python train.py --model="class-conditioned image flow-matching model" --conditioning="class" --targets=["finding"] --fused_qkv=false --patch_size=[4, 4] --width=128 --optimizer="muon" --nesterov=true --batch_size=384
Rows from block 3 of a small class-conditioned image flow-matching model, named by matrix and row number. Rows with one number belong to one neuron. Each number is 500 + 50 x the weight over its row's rms, rounded and kept within 0 to 999. All counts start at 0. Numbers have three digits each.
Before each neuron's rows are labels from the 100 images, of 14848 (inputs lightly noised), where the neuron reaches its highest value: "colour at peak" is the nearest of a few named colours to the mean colour under the peak. Only what is clearly more common there than usual is listed. The data: retinal OCT scans (Kermany 2017). In brackets: how many of the 100, against the usual share in percent.
# fc1: MLP up (model.blocks.3.mlp.fc1.weight, 512x128), inputs 0-127
# fc2: MLP down (model.blocks.3.mlp.fc2.weight, 128x512, transposed), outputs 0-127

colour at peak: grey (80 vs 24.9)
fc1.162:483482514467514448443496422503534464513521526574389465529560497482444513476527504555517519545531425500469472480425556564425489500528449608537565534501547369536497531479370490464438544461562571518552518412511501562435477529468571518494413461506522471378417560528437488486507561401549505542514458486443398505548554395504498553493465548505539481456508492489495422531543578467473510390433
fc2.162:529510543513475540520502475524517477444501522521493537486496451469457496532532396449511537443478507486575426484523442560606524449487618511428477542500543462472499556482476580480665484529509415443540485489519419488370442548547508543557504573464532481554498478517526483477627527624565528577427559464510500477541486510472539495498388550508431528495556537582503616476488469459547467449586

colour at peak: white (52 vs 2.3)
fc1.22:518489473463593555535482496468437368513503689457494412513445561470462519432529551473519450441547527541474485487614539546512533480543526568576510503495602546528519619517484486466475458476519512546566563414468509520472505540549557487524515446515538583447497550421477505361469459487501609423505469493505612507558413555472500526528529511544550465529519504503430495559503470515494532473489
fc2.22:496524458473478612464417486500471565607540640490586518563498452511488502578443435485550566473430529468484537528589505508501460517387495563427580503465457432463559417488475486469519447492476595445432523586468489469521469536493511429486466459476461553458483502455462544641485483525445509515494517436476529473526527567581546457530498593485483562412547481470454500623482467561474453525535

colour at peak: white (52 vs 2.3)
fc1.42:472434507464622558453479493536524499509500531469508427476488496474472571507543509468560544538518506500475576502482507475542504490453482617485465442422515569519499450478501547513455519449480519544500517497475534400518530509477567569510530592414401468483559530450526606476479434558558503468555492603562464485546563457379522490539324515580584497417456412467503469567557445578532469466475
fc2.42:481536560546454457398464547476461451535467498478461465457471539553487510551510418582470572523521510477395479514505459548475392610520414556584479495526502445502462505574422566503599547474505522542433516470525433485470472468415425345544467433533454531447590445521547523466512514483539487524561543555537576489514550548471496524574541484521591437509479505508509506541485384510533560573417

colour at peak: white (70 vs 2.3)
fc1.17:496570474568611499460492508477559466501413403501560534505595506505545476474474524475432464552486438519500524419400466511537385481514481559440466461440534493421513508457512531517503455437483623510454491534432551567501476455472479483512547450538523380521577543551468464468435507561561482429542545662509457508495442448461424487416507504489583493578560400510508564473496539541548508474499
fc2.17:519513459437555509526485482499528493486406480469565493545513581530491484471467524508342449508559471390493493458508536448402486512499564497598461439585514458493504546531480395544476477519592487520529495480529502542500587490447565470515443559492535377500543484446557514491599566514604527394461414540526454513515466446559511473529466462520533468460556397452472442392479571571448469541476

colour at peak: white (76 vs 2.3)
fc1.187:587528430546491480380519503495415398517530493472507547400522612515511509421553502554613519429460500471518581574516521631564477508508489550499481512513471437554459515536554409553508445434508414541421478521462500527493484474670487473474539478489496508608518473485514485504501528532546539517501525494575622493521462509560519371512510532509524486487554555544496455470493570425500492541473
fc2.187:527380480518472530561472521546422572505483457445520501451497504567512532516487582455516370451502501461488487476483544511405516410451488449454540506452488521497460543508557434522558423518477510492476470492555482488450440478517533524441419443440472424430548559574502452494538432516523488463423559549427565433493438496532527558515576534509560418492455482508589454554522521388452559670581

colour at peak: white (63 vs 2.3)
fc1.171:498533502462522548491513515530481458488440500491470528434495563592485503486423434541497484452588441544515535476481402566530417470448470529498495535609514565548519627465522497556540561534498555504459561478471512499477497460518582603556505536499555423502482547419473539430404483493541517526634561503448522483581502509478436441521536415510482545522528551397470476580508564619516398591489
fc2.171:586539577500513339461463557466528479551503426513477495457482444435478461539479494568516519418494499556493587492451503509527464542503483499532514516519469516563436606487460560547536481564435475457445478451550428573508466543475483396497479394434483491428593492487479460418395495509539471540520525484554506535481575457507493569506531370583533542518486468418446642470468511439525490539445

colour at peak: white (53 vs 2.3)
fc1.264:495584461557484477507446508463551454570441519509425500528601447496532464493492477518572494480511446447485486520497454606455478472512504471414514521496516547499522462535494399496444505523534532510580536478545470426540460513548625503457495523516506487444440630510410545490587602487536522570450495503533409475569472434393436484585565524506520518491510510577521448478449528610335518501444
fc2.264:491521509429591451387570491490468509485516479534438532571482536388462497504495596492440488478427510489511366414494509432501539464657559563514556493586482497439483509482467563475488441474544476475503506494499452504508534484430534480553558588586544456514472448532550414498546639406474509533485550531472505541525505528422484534486576513545426513508491482476560465469504464452542593513607

colour at peak: white (63 vs 2.3)
fc1.265:537539419546533450568449466458476454442542451501470478506432499471499519483602529469480459493541500479479469517544483482441615531454478541461512411544490371569566526471509438550554584510591475512446470537474456469487507502470614527545455477444445616537535446498560511485539533508535542529379447533493450527502503433553614457402553543631490513508394493500440565570560487537517507490465
fc2.265:501609433539604496450498492452492521486500469535467506541450460404497416518555547473453523489420495563486523546534452494573538622519516481531470477537497621400511484481522449524469496425502422486460462463473495547519407505480526455535574437559396583581476570483394569482585525434485492485587549525468518490508608560497461611532545505469567471459438550465478490561510472522487492429550

colour at peak: grey (93 vs 24.9)
fc1.181:450515491508438522463553529572464453527537486562513556440504503459498541504550437471529476449490473507449460491428432547486522429524622513486429487610534438402541533420543454410501485486499452551555579538482525496489477508511443512500385494525517561408534511425544466454565387498537514539561449479536475508571463457628447593533461484550443507554516554429524508536511440553525351540451
fc2.181:531473555518581525541494513492403484452450410567611552541436499521490495475538413457491539510592495424561510587476481470528584545478465555557434458449454481474452488453498569529426514504536605589516484481492413517483527493428525515424516586528478537454460529523545480478469513468555482417547500456502502515428496389474532495471590597500442445590447565409529532453503513599487490608474

colour at peak: grey (56 vs 24.9)
fc1.434:501532484532510467500498521543530447578568593461479501497547513488551563454500496437593505523410447470452509444493544522445486511446561483528403526395503548439581415584500550467523522565562490552485513428506530428534592520477539547514583413465420439473479448447431511514557570588394498492533472535502531507483489547650501438400500478440471486522494521413502565523460535418533559454542
fc2.434:537485508515523445449436527451554518524524519501531484462478447475473461507565438460524549539577496443563506443461501499577479490523439566469472477626526456536595453514450549491525528509532567509452511500527509495517588482465531467548488604554441382484511613520459520465452454417368487479487439551511453510488605570501520630511476460534395479530453564650506487598538507470469536500454

colour at peak: grey (79 vs 24.9)
fc1.446:545452453484387460446503491492567495502608481506472484552477495466495504465465561468500493499437563577455462495456488537549606483409454554485459452521466518478517503509544520542516517455508508414517502512538495510416420532494537539545547484507488472518450461490480512520473360482501506387508625459435426551532492436604345538555583528477555458452496506564392488503582542472446488464380
fc2.446:503495606515490528512415459446572521496512500561487537524520456607472500477495546524571502400507484437470525471508501518477595402574578508541535357475461393502538565458535586507464507392466508502526493486412497472428430478493556412463439498440422549567455459508541586499455465486438533436517483510454533482518461462568522511466429566522513498572531452363469519495498463435491571470566

colour at peak: grey (57 vs 24.9); white (41 vs 2.3)
fc1.262:433479492535527527499590489462547637440515410481462487412511518480512525504527467479472529475493546475533632515498423618500374560415496509546513518503516503555441588564512490582560413574450544482483522514447550482474460473495506629460476513440536530452493542638485455554485494605438507507522610499500484527503498538596483516517511478504494468555475572519587541440529535425522478474508
fc2.262:577536451514479555446463511492488516543516537492536531481496435491462430488478493462539532497481498456453518511530403583561448596513453472438487592427527523522471511549519544571497588522513599379526432512536506473535397518502542476454418449418551432612374594533531476491499455524389508492558448454459488504491564454463596543443475442399509488464492472456437492533565463572546483485429

colour at peak: grey (94 vs 24.9)
fc1.6:518432492492442425501409459443476555490496455512537554585503450498502482545475508589527462481566514461555523509519532504588461584469557493499544383559533397522468481523418508577493472444531545506597446555548497422499479437475588458471516463468564441577490556431520445512568418446577531577480533540445453548495510482501492535476553510496435476552624470535452491487486613505519609428416
fc2.6:488431529519476568436495500518353450467471554468493509485422565509527533536380484444477532582524520460606485497485453546477522572472432431478474499448535574527359498590489533504519491526462529503476484520463514494491493529521504573361495532493528421415513535467511501483456513482523451466490511508496551521538420543560547479459426533392378539466396482559594438552560486575494472430492

colour at peak: grey (88 vs 24.9)
fc1.38:451429494537509486419518445465468569462539510497468526556507449433496541486532511489511419589437567491542500506543531487573435586548621523509508458361443538515483523500510507436539524625495554464544476463534504494553429564471526478477533436538434478512466427498553676474586397517514496471529563414472533528465499529466439566511535486422562535500570457496399516521544423519527488494552
fc2.38:566440513477452563507547474635516498494517503451471485538505532472458623502451542444595508481531539530508480553493452509509566545631555445571489452514503478458487486491538590486407447416436620493523474486546469562511367532552457486419476523537545462518418540578507552552551491517546503552508446470421421572568440501448525451544533585409464517477442515426466463445503528507497492538534

colour at peak: grey (64 vs 24.9)
fc1.23:473470604464452462480551491460466576557418454511545540485512502476561546398543454584524505535506522484585523552462513493528478579495486491446538451460471515536470490495521441507543425483521567484557608586638491431503477604557582552455449470552578643550432471418486453498464489539485502481628555517423431556516505467577497484499426517520493435524559565529559492525539481498509498520553
fc2.23:495545593472527564538592472411459492515437500423457477552426487490494485493517514463503488492508503487450509556508500465495561429492409573560465457446490386501519519513491542489494399548525495540559521504456510413412518488404486545459568557522609584457462440506565521479542450514381496478446372525545510498480524619418465424481495503498539502467463600452584493616441521544451483511511

colour at peak: grey (93 vs 24.9)
fc1.310:566494413658578505538541543605540459476498494499480401469473545536489505521542551492573523480523464454554502502490494460483385462530521500480523416580628392571532563463531432574490607499529486533475419525576446544484388462485510456451540520483443470569525486478565551488511487531496530530522477605413470520521531499490450497435525561523488488549571518590438445574500485493512514453460
fc2.310:483405526532471500520569501567492531477534466472516514477495529495503512546458452552444528504525417521547425533501474528455454535525453427515485479586482493507401562492426539495503477445503504585516449500433516502448482473427486555511401430418513591515490585526476432458372516509422523501430424497545553570484448358472491483518468435367416514498487458579529415526405498576566509552433

colour at peak: white (42 vs 2.3)
fc1.185:565548474536491505513434468470511480623488528467403359441456496498469477454498442444518572522516542421491574514444421504512422486461491500507415421465513537565442469450482459516526444416575473492510525522474466452573588457546566604491538616477501546560462563536515579523529534468535503474531549520484521467495407507429508530489604423451550502600544536560462492448454404449543455489484
fc2.185:435484460496405555520416519564539508544504550495573488502599418443485515485399438500556583450571499554568557436486513442435536487448447475642407578452519601489518509484601413563529483540550578433521504481470496485459435488532482507523555533533430480486465508539515455495551592502572460554496434462487477519485505498356532539450441472508459542530574499482521484460516609503507496513468

colour at peak: grey (79 vs 24.9)
fc1.386:514551532508510515499436463506435494450475528534550525485488510482570488505528517458494465512459542432462482558407544556516541537497483517587530463463499470490384515441542463518493448611434469457589529555469542571415364529481502440547454501556498457540465457603494363509515493399489440466438532490578522492429386439449419523482568516544421505552490539513482614420521460440482473441456
fc2.386:514420525463516458461445562492482443590554516473541464588471561508498472486471488592514510543434459442482533566508489596560557559503539520466507444497455522599373501519428551513527418473496553501428478448474446485536433495471527411588472507402499559445518499483435518521446514542397494460540433458457454486371422503561469419551515463456404510542522511559583484433489542549584557482507

colour at peak: white (96 vs 2.3)
fc1.250:419478520516475401502509535506480463485482653479506488492492577557565511463537545471564500427493493559477552592487403474523421542429472475459578479488509600467476536530498493420516451523531488531504633535521499468429449554600490485488514455510516545406516546342502403479473466527525540572508513561525506485480470456490514483498473605513432346513510528551444449530510548422480476494479
fc2.250:404492541495542607476523444494510512512519577466471550516552609521425551470542488557493651554501504546499532468419512462494454470450516514447568516564518441544489505437574554496553452510520569457524475478480524498503498491477464567438466465566533523468477547560432575573592505461394512517471474453494554542446555517401429493623480401527477568479517523507539619557602485516499513578515

colour at peak: grey (87 vs 24.9)
fc1.454:475470509458626531535455530448424533424520506478417519525576475466517563542376555512469510436467507420489448499515564527395485468552565607548551521422543538608519549487397469514476543547493515550567475493467538466496515484499447542502509519442566474540490537549553415491501508421469517515553385528471581489572557522534489483505412522518475436566568442429536479461415478550442482457405
fc2.454:478408520456497453460418504397473541403489422487471582519521543498418576412442485484523511556524462533450455461466504568536506476466497565486541523581491541492508508492533573529508563490521472449586529379496487568488599467467525520491554479594563475588494458487551592465544620608489548504435513526445510446543467491550478543514444574501439444468554536585558546442529538458557578493443

colour at peak: grey (96 vs 24.9)
fc1.293:544416411509474549461458411460475455564443474511512444524540508498510503469380585398448528479555504356502534528408469519456569457506565514454428515474557511511430530399467513541509526573478467461558530513461484471485416477442561513532421454447400477437558553580496513481517493586496522459508516511505564448455519466497416549524577583480422478551499437518554574525516431563571491466461
fc2.293:495459374530534481510403535531465508528492471528524495564539479543505510488529420544480565480467480541487554532468385522549508583622521523463406583486492557574446442494506577487467473500452481593493541458501539474512496474606479547486537564417553530497470486605532440470578493525388534541426519455525465523447492527600596474547518456426565483578442443440468504481565423563467473493433

colour at peak: white (99 vs 2.3)
fc1.476:494543467447505514527559560378386521519451499548549594500476512516502470600622507445472516524477540429481597492427474499458484532476475468471478503511449531515479521516430407566480435464486547526459456447530523514487476460511571516542508519423567493455551510472459455502507402494451518506513568414546603520473450536428481508467538458525479507616530439509433588579531614557376467529581
fc2.476:565582427435501420537400533542477532502475455538452504433593440470462495570446510546466494457499503417440492524515448534466545549542492458480405557486453563565548549498499530617483456525557452418497495455495491509560491500497537401512456602454578500553506453574618431468534452485508471480518482530522424522590561559528565479502482427539503450489515412503435493539480436379558420513453

colour at peak: white (95 vs 2.3)
fc1.298:576483480576541427467450446495478406453497426419512538473545583539477538367495497523534545421508430527487595559503482482513497501456455567445478463491480532519491511556601432626466662473594538532526453550465536506393512439611502575473493391517447490537472531525528537593508507477560470539552481489523584472532455524545511435490472559495576503509509543499471510506480506575481468478496
fc2.298:545401387568544481501551465405469579513472530515507471418491409585554572493484579515503481457488533428526524411479459514469491431463541454484455560550509501447487460468654478475458475501545399452371493504549486502510494537507525561502476458546430507445523555524412481417521480455519518432510584436446521511495486528608524536492509476530528507521514491574519514617470520497435578609499

colour at peak: white (100 vs 2.3)
fc1.191:463491490567540379544451411452519589481489539480458483516437552542595553487538492428506538394444505411452599568480456477463436464453501601526552482511467482456463478503627512480514457400516588507549582607534469478549485609610505557502546466502512528436522427487491435562489540467442515504490474496519446559488454504477514511463541462494573395505493414490514498517518427442517510486442
fc2.191:454531515510451543540520501546452437424462463532418482474449497532497566439512505500481514456506489578446530457493511547528468591494526477497553521421496567438501542466431504547424529564560510450621457503484558425550499481507300547551487492556518500540445458435595548456482519557519489459549450494417555538550573436451560466490493379566453538479528505545569531487577531596551428472460

colour at peak: grey (77 vs 24.9)
fc1.509:402457468584555506500475507464564484492495441542584630492472495561430496552594492425472512468539406501443508441420499516559530411456584428484572515442565576446544398434430519529497514545436561506549504466531516469584527520478434509409541501505391528473592573584579438481468513522499488515527520470543491541542441497487540481526556567527490509453438489514493506529453449586551430443494
fc2.509:554500472477490544425526489455597498527520497443545457568581459625476569492511414529539500484472447512517461524508482621445486447464511555438476507501479606445532435491487481498412410445481507518483498465488373537485404500511525403461433511505523482471410495572469459480548507500522501481542513452594386525592498572440477521496502506596488461465516554474535533446537511344500531564433

colour at peak: white (68 vs 2.3)
fc1.186:586450446523532394449451358529523428483559386470476565486513562509505490381438539516562526453428457505506540586544496539525457513459437628465561462468499473513436502527598476563441500554477440516465401520463506514440559445568521531548509447501515498540510509412549435422444459493524513505502489557556604455502529547495446420468525553505602459533493464510477491484486550464511448424484
fc2.186:571495464536525538537496546614491549455504468362563487509407423589521521441467570525499446530420519518478585487512517568490520435499586447413553456453525592441465434471686470481523457492500511519407487511537486520519510493434606511530399521462564497453441548544435460535560418477522484500552522540476417503493492482550526465499524475521481455539480443501443525520472507496492535620529

colour at peak: grey (92 vs 24.9)
fc1.255:416489432518559398528538532488430420538507509599529441364583561549461527495474468449490486471546447522391598503511526448495571485587511487572481506495452497501491531505549516484458526446447507477580498438483501456431498536541470502520521403435447462459413526586452593573547516457418452582491457597534485497456548464452530488473462475447496492536401488542468451542568459427488580552480
fc2.255:484539504430577515491500561479453435483567519414521531558519505418407503492508460655405579530467569425512499410533512481414520492489577556455440513530501455463562488467477415556418442514520466492583493492418568603485472486521516481472510486523634550509553407509519465568555461571514456468503432544555515466504482557519556526452497516460539418494542554500470543489452554544607459522457

colour at peak: white (82 vs 2.3)
fc1.166:470493490528479611538388517389462603502469439475495530527467490512463481554503568466494588507490548557645536494497498500458500519554536642511472442438498534396542597505531444605514486448532438502527418476472501449469458446521565433559554477583498566483463450509454455509502518534509465458510508530415443485488443576379515517490504443517441510481450534473592451567568475503466504450462
fc2.166:457544495503505443449454477480451448433582441593530512459452575491574478509517605584536590434574488542457461537467621513552498532544525571489488483590522468504493482426574476403505536490426618476566634549499451480448462536485544521538498553444518538455438488530530459565542483461493509519523428547621506539521479462514458489490454414545509569522499586506547566530540429436474509451522

colour at peak: grey (96 vs 24.9)
fc1.360:401525462548624451517505606539552532543524459542414544535398492463441475512446452534562566531539444528404514403487516548515493406498541494482501505557489508472581545471457572568601503498486420451457407473503397457475530540467462445520516465512525516551583471544417558495498487505569497467471523523417549608502522519516548604461528548497435527513488469499571543554384499517450509455494
fc2.360:492450518524526394485446590560552465534440516462527471460493445505489492477497321553571561507477466534541560440515423535514499529394504484465475498467466569618466558564543603527545516533446535458474492491496477447472458509433457510514404568521449521481505538525624528482552456437596503513522448558437445426523477501569438462491579477516497562494409459457553515530543564554446442533445

colour at peak: grey (98 vs 24.9)
fc1.389:471540464503496453550548551492480517370512503552529472526504479496519512524468517486431459458560445592505465563567547520523488462521559476465366443454520518409509431572471468495517484497487578417438523471483490508447502428489470496488523447499524498412458584477520611526444566440587470488453496596436635534517481475500442470584529531550581392512448434569435457574503441532581470570487
fc2.389:486557475493399500616562513535469486436383502518501546434481518510446494526384559525590423466486481488456491594492470581464431539495537489513544497546491549381581449484483509462500385545418504536495540471577480472411436492506461434522569523491476567470577522600520394496523407486541493493514521482452521495503457492495430555467516432522522521452447568522478490576471426433460431583477

colour at peak: white (65 vs 2.3)
fc1.155:520488491519493529485522705491469598497525500481516629498494521553472526505529485523452520448551612447505574530444470387516556471446483482477474436536553467436514517446462551402515513501556456467476417493462548504441559450575556533531474561480476550513564536453493478410513532521527498552510460537528487569463464544466550597611486487501532345542553520507555430517510502564459550532486
fc2.155:557591453461479441478563322546513446574555443458502557526465539450579485581504443465449557560503380490536489471468517443486541494601520451475498461498517611507525472421549507543522460506578557532580493462492538498443563487517443559480485465529526555541581444514493528571532515417466409473557476521513447561451514445561480434497484501547500579473590558456552509582512502596507466487484

colour at peak: white (79 vs 2.3)
fc1.321:523661452464410467524458538484460477528441533540490526582561476554455559455571430547531432486471419481513606570498487509507462484407514441533487393461586499542491453493452424596490478445552429506528483471541469496555468461463469521463536517519460533561522508572478366558435561433508549495489448526499619501466415466463476489527637465467469459511518461523504494461438513504481444444471
fc2.321:497497487526483513466568523507408495513508440531497445483406473523510415597478466522526535608449534568444486534475538446523486506521611527533506436480485469397462551435518439498414508577530603412426433514484401400590545480464570525493504460470454551500511526487575433475511521530488553447482415494599541481445478426593508512456587523514523523479507477458446494434479484581587480420566

colour at peak: grey (63 vs 24.9); white (27 vs 2.3)
fc1.40:487486470541529561574459540406544497538540461510481405459372524449474510472461539482534516558442533467405484500493477540546447493519509472573509484435536604550350514477441624508487473485440429524480494499550568559632497466569467543564508480470494549490561375457526396511553420520482506557518616541497508432507511534478479461454550539481507528488549495506507510525473518543623479507556
fc2.40:484500539447504563512506490580498467498532455505485514517644416515512528553441535463461513521484495493525398421500487490536555469434474461561500525440500696423389455530509504440446563478458491447500528484559472533512518474466579478574491462523605515442579454518481428504427355533534501503457497554481544534466519445536494449478458442546522474564454510492454478428405466462605455455483

colour at peak: white (59 vs 2.3)
fc1.269:475452459466487496501494545488452523515464545467531414446533563482451553529569480536543436460421475530530523515508561530519450489493502485557484520521444494511504571463550434510494505445426406480571554459519458518439586590743526445473558521523503554398493414434539533478517447486425489482478536492496561432563453527591507484485455520503454474566518528488506474402427583449458402519528
fc2.269:526430427453479597427461570498450535577509509491445480484564559464557503515597466476562492599574592446504519493446475400475448567433483518466461550418595501485520544414536475467416454550388504560515498525435430517475585485619510520437475491538488504575439532496528435490404476477399482477509495474520492483497414478517531469493487519503472570517464519471478505452497466614396491559523

colour at peak: grey (77 vs 24.9)
fc1.150:481489557459485518566527461609404451527504516414618542436505536504441455583499548483480479527496565394585511465515555569567557515512521490476522480544498494514469515570502497585452538445583511522502410499514547437506493474544560525511463568469411550536480481515519486518450584462449523438555556563479427496561514470586444511458532419530490483500538662586476531557404459436512474497591
fc2.150:487511507452517560406552516474425555517415465498525543507474521559544402438419487491483574494474499624506530444528435536413534417476457572507556524497507533468495526527503394495555458470627446469403519507547481477427528533511538479509575473491465566529466484522566506505495476536395523499468537501480534493547559507541579544601481438464481503506522615363533532608497433504595516512438

colour at peak: grey (89 vs 24.9)
fc1.204:597519509487490505539576422451487509431517484521480431527404454515464551443507439482447526511526519526484424563391478541489600375499506519457549369555506449502534492447545417546451527615495542452474480513500488553450535487525503569527460577546541563554430545497498531479486506439568559466460547517549530641521484486445595489489515550405458449553406457581503480562511541461449511510525
fc2.204:502492466418504462494496469519455472558519528542461482502536563465481547506513476355492532538489468541373522502482613463576545523522553532520385635553487539436579523510531405416520529525487557586422512546550575462456468523513498494476500444542413403424525506497449476489519578557505505497494505557451469518407501547535486532552490510585437553462532529445440502562439506569578516606483

colour at peak: grey (82 vs 24.9)
fc1.332:529480510484576484487500492492529613520462573490573437517425547508480570473501528505571445540562436474412528500367512522481523496542511538466472515489393586514568545521513450515537450468555424474503455354414470476523533438531493415469420526567519484621486511499435471484438568529461341484567506459590539515533457494488496523443479577460472551538463461446539472509538427515474487536452
fc2.332:552295516475530473488496517541532437506542527523441406590498493502434550635486571456555453487475560554621487521411472479482453490485493480582525529483493474531563421428491499539454475495573581546497514533549472484486564474561463424508535485458514506569506424454502483566485480500497466458425518374495394625483462468549522542484454492508472515530490480558524484481455457500520601492481

colour at peak: grey (82 vs 24.9)
fc1.309:461535452416436554464584491536452493511510541520585461419602419546515496520541410463515432546585489535520529549471450515544519469530549518417501491502530430427537533492510399469506486513482510503519588534534486530541539555522513496572651425481534487492547490561467532468433503529481553436459449597451522479446381449533529513494572469506514434439422459534490508529423494432434554644468
fc2.309:496527393572625475519574528550460526539557486514486537517586501497555432510534472432566486447439558441474459496476512441488488560461499554483421469532513551435452501526481514487434407467493599428523487524456535548522504521518482548523491562526535522553495486446566604474591541507574518518476590461576605523486345493440481477466487456515515442456411479355529471487547564459506521549452