From a checkpoint of a small class-conditioned image flow-matching model.
Model: 2.15M parameters, arch dit.
Rows from block 3 of a small class-conditioned image flow-matching model, named by matrix and row number. Rows with one number belong to one neuron. Each number is 500 + 25 x the weight over its row's rms, rounded and kept within 0 to 999. All counts start at 0. Numbers have three digits each.
After each neuron's rows are labels from the 100 images, of 14848 (inputs lightly noised), where the neuron reaches its highest value: "strongest on" is what is common among them. Only what is clearly more common there than usual is listed. The data: retinal OCT scans (Kermany 2017).
# fc1: MLP up (model.blocks.3.mlp.fc1.weight, 512x128), inputs 0-127
# fc2: MLP down (model.blocks.3.mlp.fc2.weight, 128x512, transposed), outputs 0-127

fc1.305:495467542496494478500471486532549506468470477521513525528518452487492488472508479459487513500451473468473479516462493499550510515522503509552535500523516478490494521506541487495485532538515481509494504503504477467472482484498492487508475493500485466499503498504456468497508531499503488411499541520466492515443479499491475525542532467488525492491470500502525542537495471499509485486446
fc2.305:506527522520506519531500515544501487486469510508506467476516465479524503514527477493478463501497513461495489515509550463504495479493535537521497527466516548523480490506493480514545464547510500464485524515516478462521473493513514463529507532433458477552521489534504550487508532503477483484511463514473476488494488507464533502506486483524526527475502508534567521534478502497462517504519
strongest on: finding: normal

fc1.504:497511475524525475557542499466465518524480481504557518542563490551480510500511531528520508501493491497491517501489492483532497471471514495506525491525529499531565471517489539478490504473523510543499492514509513488457507506498473537452477516502526500475495492506497540520507459481505500488476530499471514523505491511518494520515485439508505516519497465482502578476465529515501450504481
fc2.504:497528481508485476502443496540528497498535508528539501487516492462487545503451522525493496471497515551487512496517471511498504504540540469543499541514495502537530517502479478504516522486482524465536517516513501531505507502476484496548498505504475544509526469485549460514525531500507478525492512504525529475476484505536559498516524503439495521477458489482519528525470457519495487461540
strongest on: finding: normal

fc1.41:505500502507530511491497532492469469490517467508507502506529488497501495508528547517499433530511505506512524451496467506528524490556534529497461486444513488471517486470480501504499488489503471506474480536480494556487526503513507514476509495472472512485474514508538499503425439525498503524510489504485543541553489453484521502493526502488468519552473452504516484503501507526522489471528
fc2.41:491511477466496435480504498484480502497499510498519512510488548515489493481514511476523464475498494493526544480499526467513503489424488539509489470530513486548521534507504502495532516512516486513469521495520508594478533486484513538456512526507496491476466515505478497497546490475517509490500456530473458512541516478537449482523507486457492516493482474483496499529525486515491484498448
strongest on: finding: normal

fc1.20:518496544478491517559485489511475485480497521511491540487506470470538530519513496471493516492485498443493472517458469493504501524512461448483493494501503531480489499512507470489447477486480534543496492502498539523502534491534562453485465517469484496510489464513480541503536472476529527505491466470459502525478488548502528480490484506492459489480518490489486469527473506495532475538459
fc2.20:504460510537538544488470497492567494512529493475522471543509481494496494530512529488520524512457466522511472491519508540527485492520505473518485467482532510500447487542516515499519490482492478460513523472506453505438511505436544530532491489497501481525502518521545483485467505517533492535536516499518479522472468524488511503562513478528453503506520488498484494521492517512503472491500
strongest on: finding: normal

fc1.84:513493482584569476476506510476544489469474460489511523515507505453519504449496515503523479470498492472485489507504478519499511525501518524495557492474491509524569533487520499500483517485473465520469507526513494456493472520510456488531538500493495510494525537519447474480527506522533499478500505481513527509495492502507525496519526515488521509504462514476529544464467512498526509472454
fc2.84:488512503540515509483485485482552502512500510529483503521512517506504499472470512508490470466506530484504496492484542491514526454504492547507500501503509513429575524503478503546493454518468535473484495493489520423493526496478482453556510488494485508518512498463525504495468529503525500489478488499450537527484492472517455497480528521481484526530489520545489492502493480453516514476531
strongest on: finding: normal

fc1.327:482501520486479439507518483501474528497501493506507499478508504526498461529476452461508462473515520516469539517497481523495519522495477486471515482508473489480511457501516523523493446525500521477487522479519517496483505510512562515516524488504480548470503490428535469514504524437490490512535520485507478446481505477506517478507507516499484485531491524504501533521553451463529533478452
fc2.327:464493531510488527498544503513516470472505494513537494467442543545493470492513521517505493494469501504497508527469524499503498476491482506524504490513500495534487461488477502494517511467507454540491483504494485527470512515488509534472485446488506525489470514526497526510507466526509502490514520517484533509465468460486450495582540461493439529500528498481476533522438524524493515515530
strongest on: finding: diabetic macular edema

fc1.461:521497464513509463486483503497483486504470543510466466477505498506564498506472462484466519480458486542569505524517521494489501529499454487487500511510493524536462504528524475527502495533522480507488493476485460526488474503502504482444458490512530480439499497519535503536517523511502459463484500511548510454456526517485482502529484507466477498468524490483465551496519486493494477505487
fc2.461:478533456493511523483540469556479516531522468515490504483457519500523495508505488484446495531479493461484466490506535511483498480516510469552499505505500519475471492497504482502465499516510525539524499500513477505471481499510475503489510460509530537488495535479488510506528459438495513451497513523516477494456492497471526488535478513546483507461504501517455526561518445499556503477498
strongest on: finding: diabetic macular edema

fc1.133:510512499502528516502514477512524495482472504504568474503508482483525498529511519482502506508531496506515511519496489528477468466502563505520477540512507491449481528498461510450524468525503512528468509489511512507538462513466569493470467500469491497475519500492505499501501496512512484489495493484484533523500458479544541519536453509481515488470507541473462534566473526456482514500548
fc2.133:516494493448485531477512490527489522515511484510452514483465498500476490508519483518470520490504517498528472515510494482470484526500475508457457569462508510513525516495517481497461479503507501544508495511498505500513495523478526511471521492557502486528518530512493510497555498496572490515546509485460489511545452506469442486488489493511448516480503544494478500529492508554531452483478
strongest on: finding: normal

fc1.453:482463513483443491473518489459456510465502500508542524489512504510519502501428493480526528493449497516500495549500486503520517481514515501512499429521499487503479497536520539491549495526524516541489497498515511504469479499501526470464483491473487493479487513498477463512508482520534504442465523511488465486441489554436476489524474492479491495509480525502482528509454487490487481500502
fc2.453:507471486522529507487551512500447502498457484508516498525465508511514523526512505495453516517524516513466543500471538510521531463516549500468538495509524467532496490492483520505490502457486498488530500485538491518514488494488497521538530503524547530462488530489516487489492483472501474409492519517522523517501465517480523496523503493520480493460489507526461568460513479514495478514455
strongest on: finding: normal

fc1.318:483517482496464497478500498526494496460499505487526506486482509519503471485542517489524496523519512485489497489519487466466500496502480501484526545485497532544476502532467529545508567543527498495482502443493505511525482470482515435455508504506490518519453479505513486480465489493467468544491515484502460473482532429498497510520538462467517470485473537486517534515523494499548505471480
fc2.318:495508496509460518503499538470489450526496518461505480512482527476501492469527511537501513534492496480499480427513487501533476538529512454499523467534501487534462575499519495512470506500463501507500486477488495513463508524500507541500472513495480501454539500444520530491532494455475473492480517505481473502469487556469521512507484510453521491477516487473508530504486514526479488518450
strongest on: finding: choroidal neovascularization

fc1.335:486554455495473472485540473552517482466488498473534479479519533485475500465546494471541464506489456508476488458507497500510498480474489466507460493541508526499547469527500500460479507497476495506485505474490494480527514501500516527516484438511494460485484494535499475478501502497525503480537504524510502497464501486583523512479486488484500520535485500483420516493509500490514530492503
fc2.335:507538495491532539493508494494489511424461507479522480512501524446508501503518561526505475544494491483472522500504514510510506508515510496478496507555513478475484488534488524507529497473517567446547519492490490552477453495490506463489564500480533500512508507466512504497480499503494486482486459509506477490489495526501497518550513498514492481553480537541537478467496498512478533476519
strongest on: finding: normal

fc1.378:513534484534516485471512521489507509512488517525499500578518477487488456499541520499493478443485498528449466531515469497504467488477490442515484540485504515504516510526465553515472480497529514496510549522497532443540498497516501485479541490502516515530515518522519458512491488477515483516485499539511528488471496487505526469525546495548487503496486494513502498484483490559500441484499
fc2.378:483469456484545531491529489532499499544515496487444498484499488462513511508548458487489494510507511470468493512489478502489502553515495525462491518519492458498492513481506507491524476491495469531513505515530480467472511515492500444473479499487486542480515525497517474524476465476510486527514485489556479507502514515457514475534565485469525495444451518485482500483514447488519477530454
strongest on: finding: choroidal neovascularization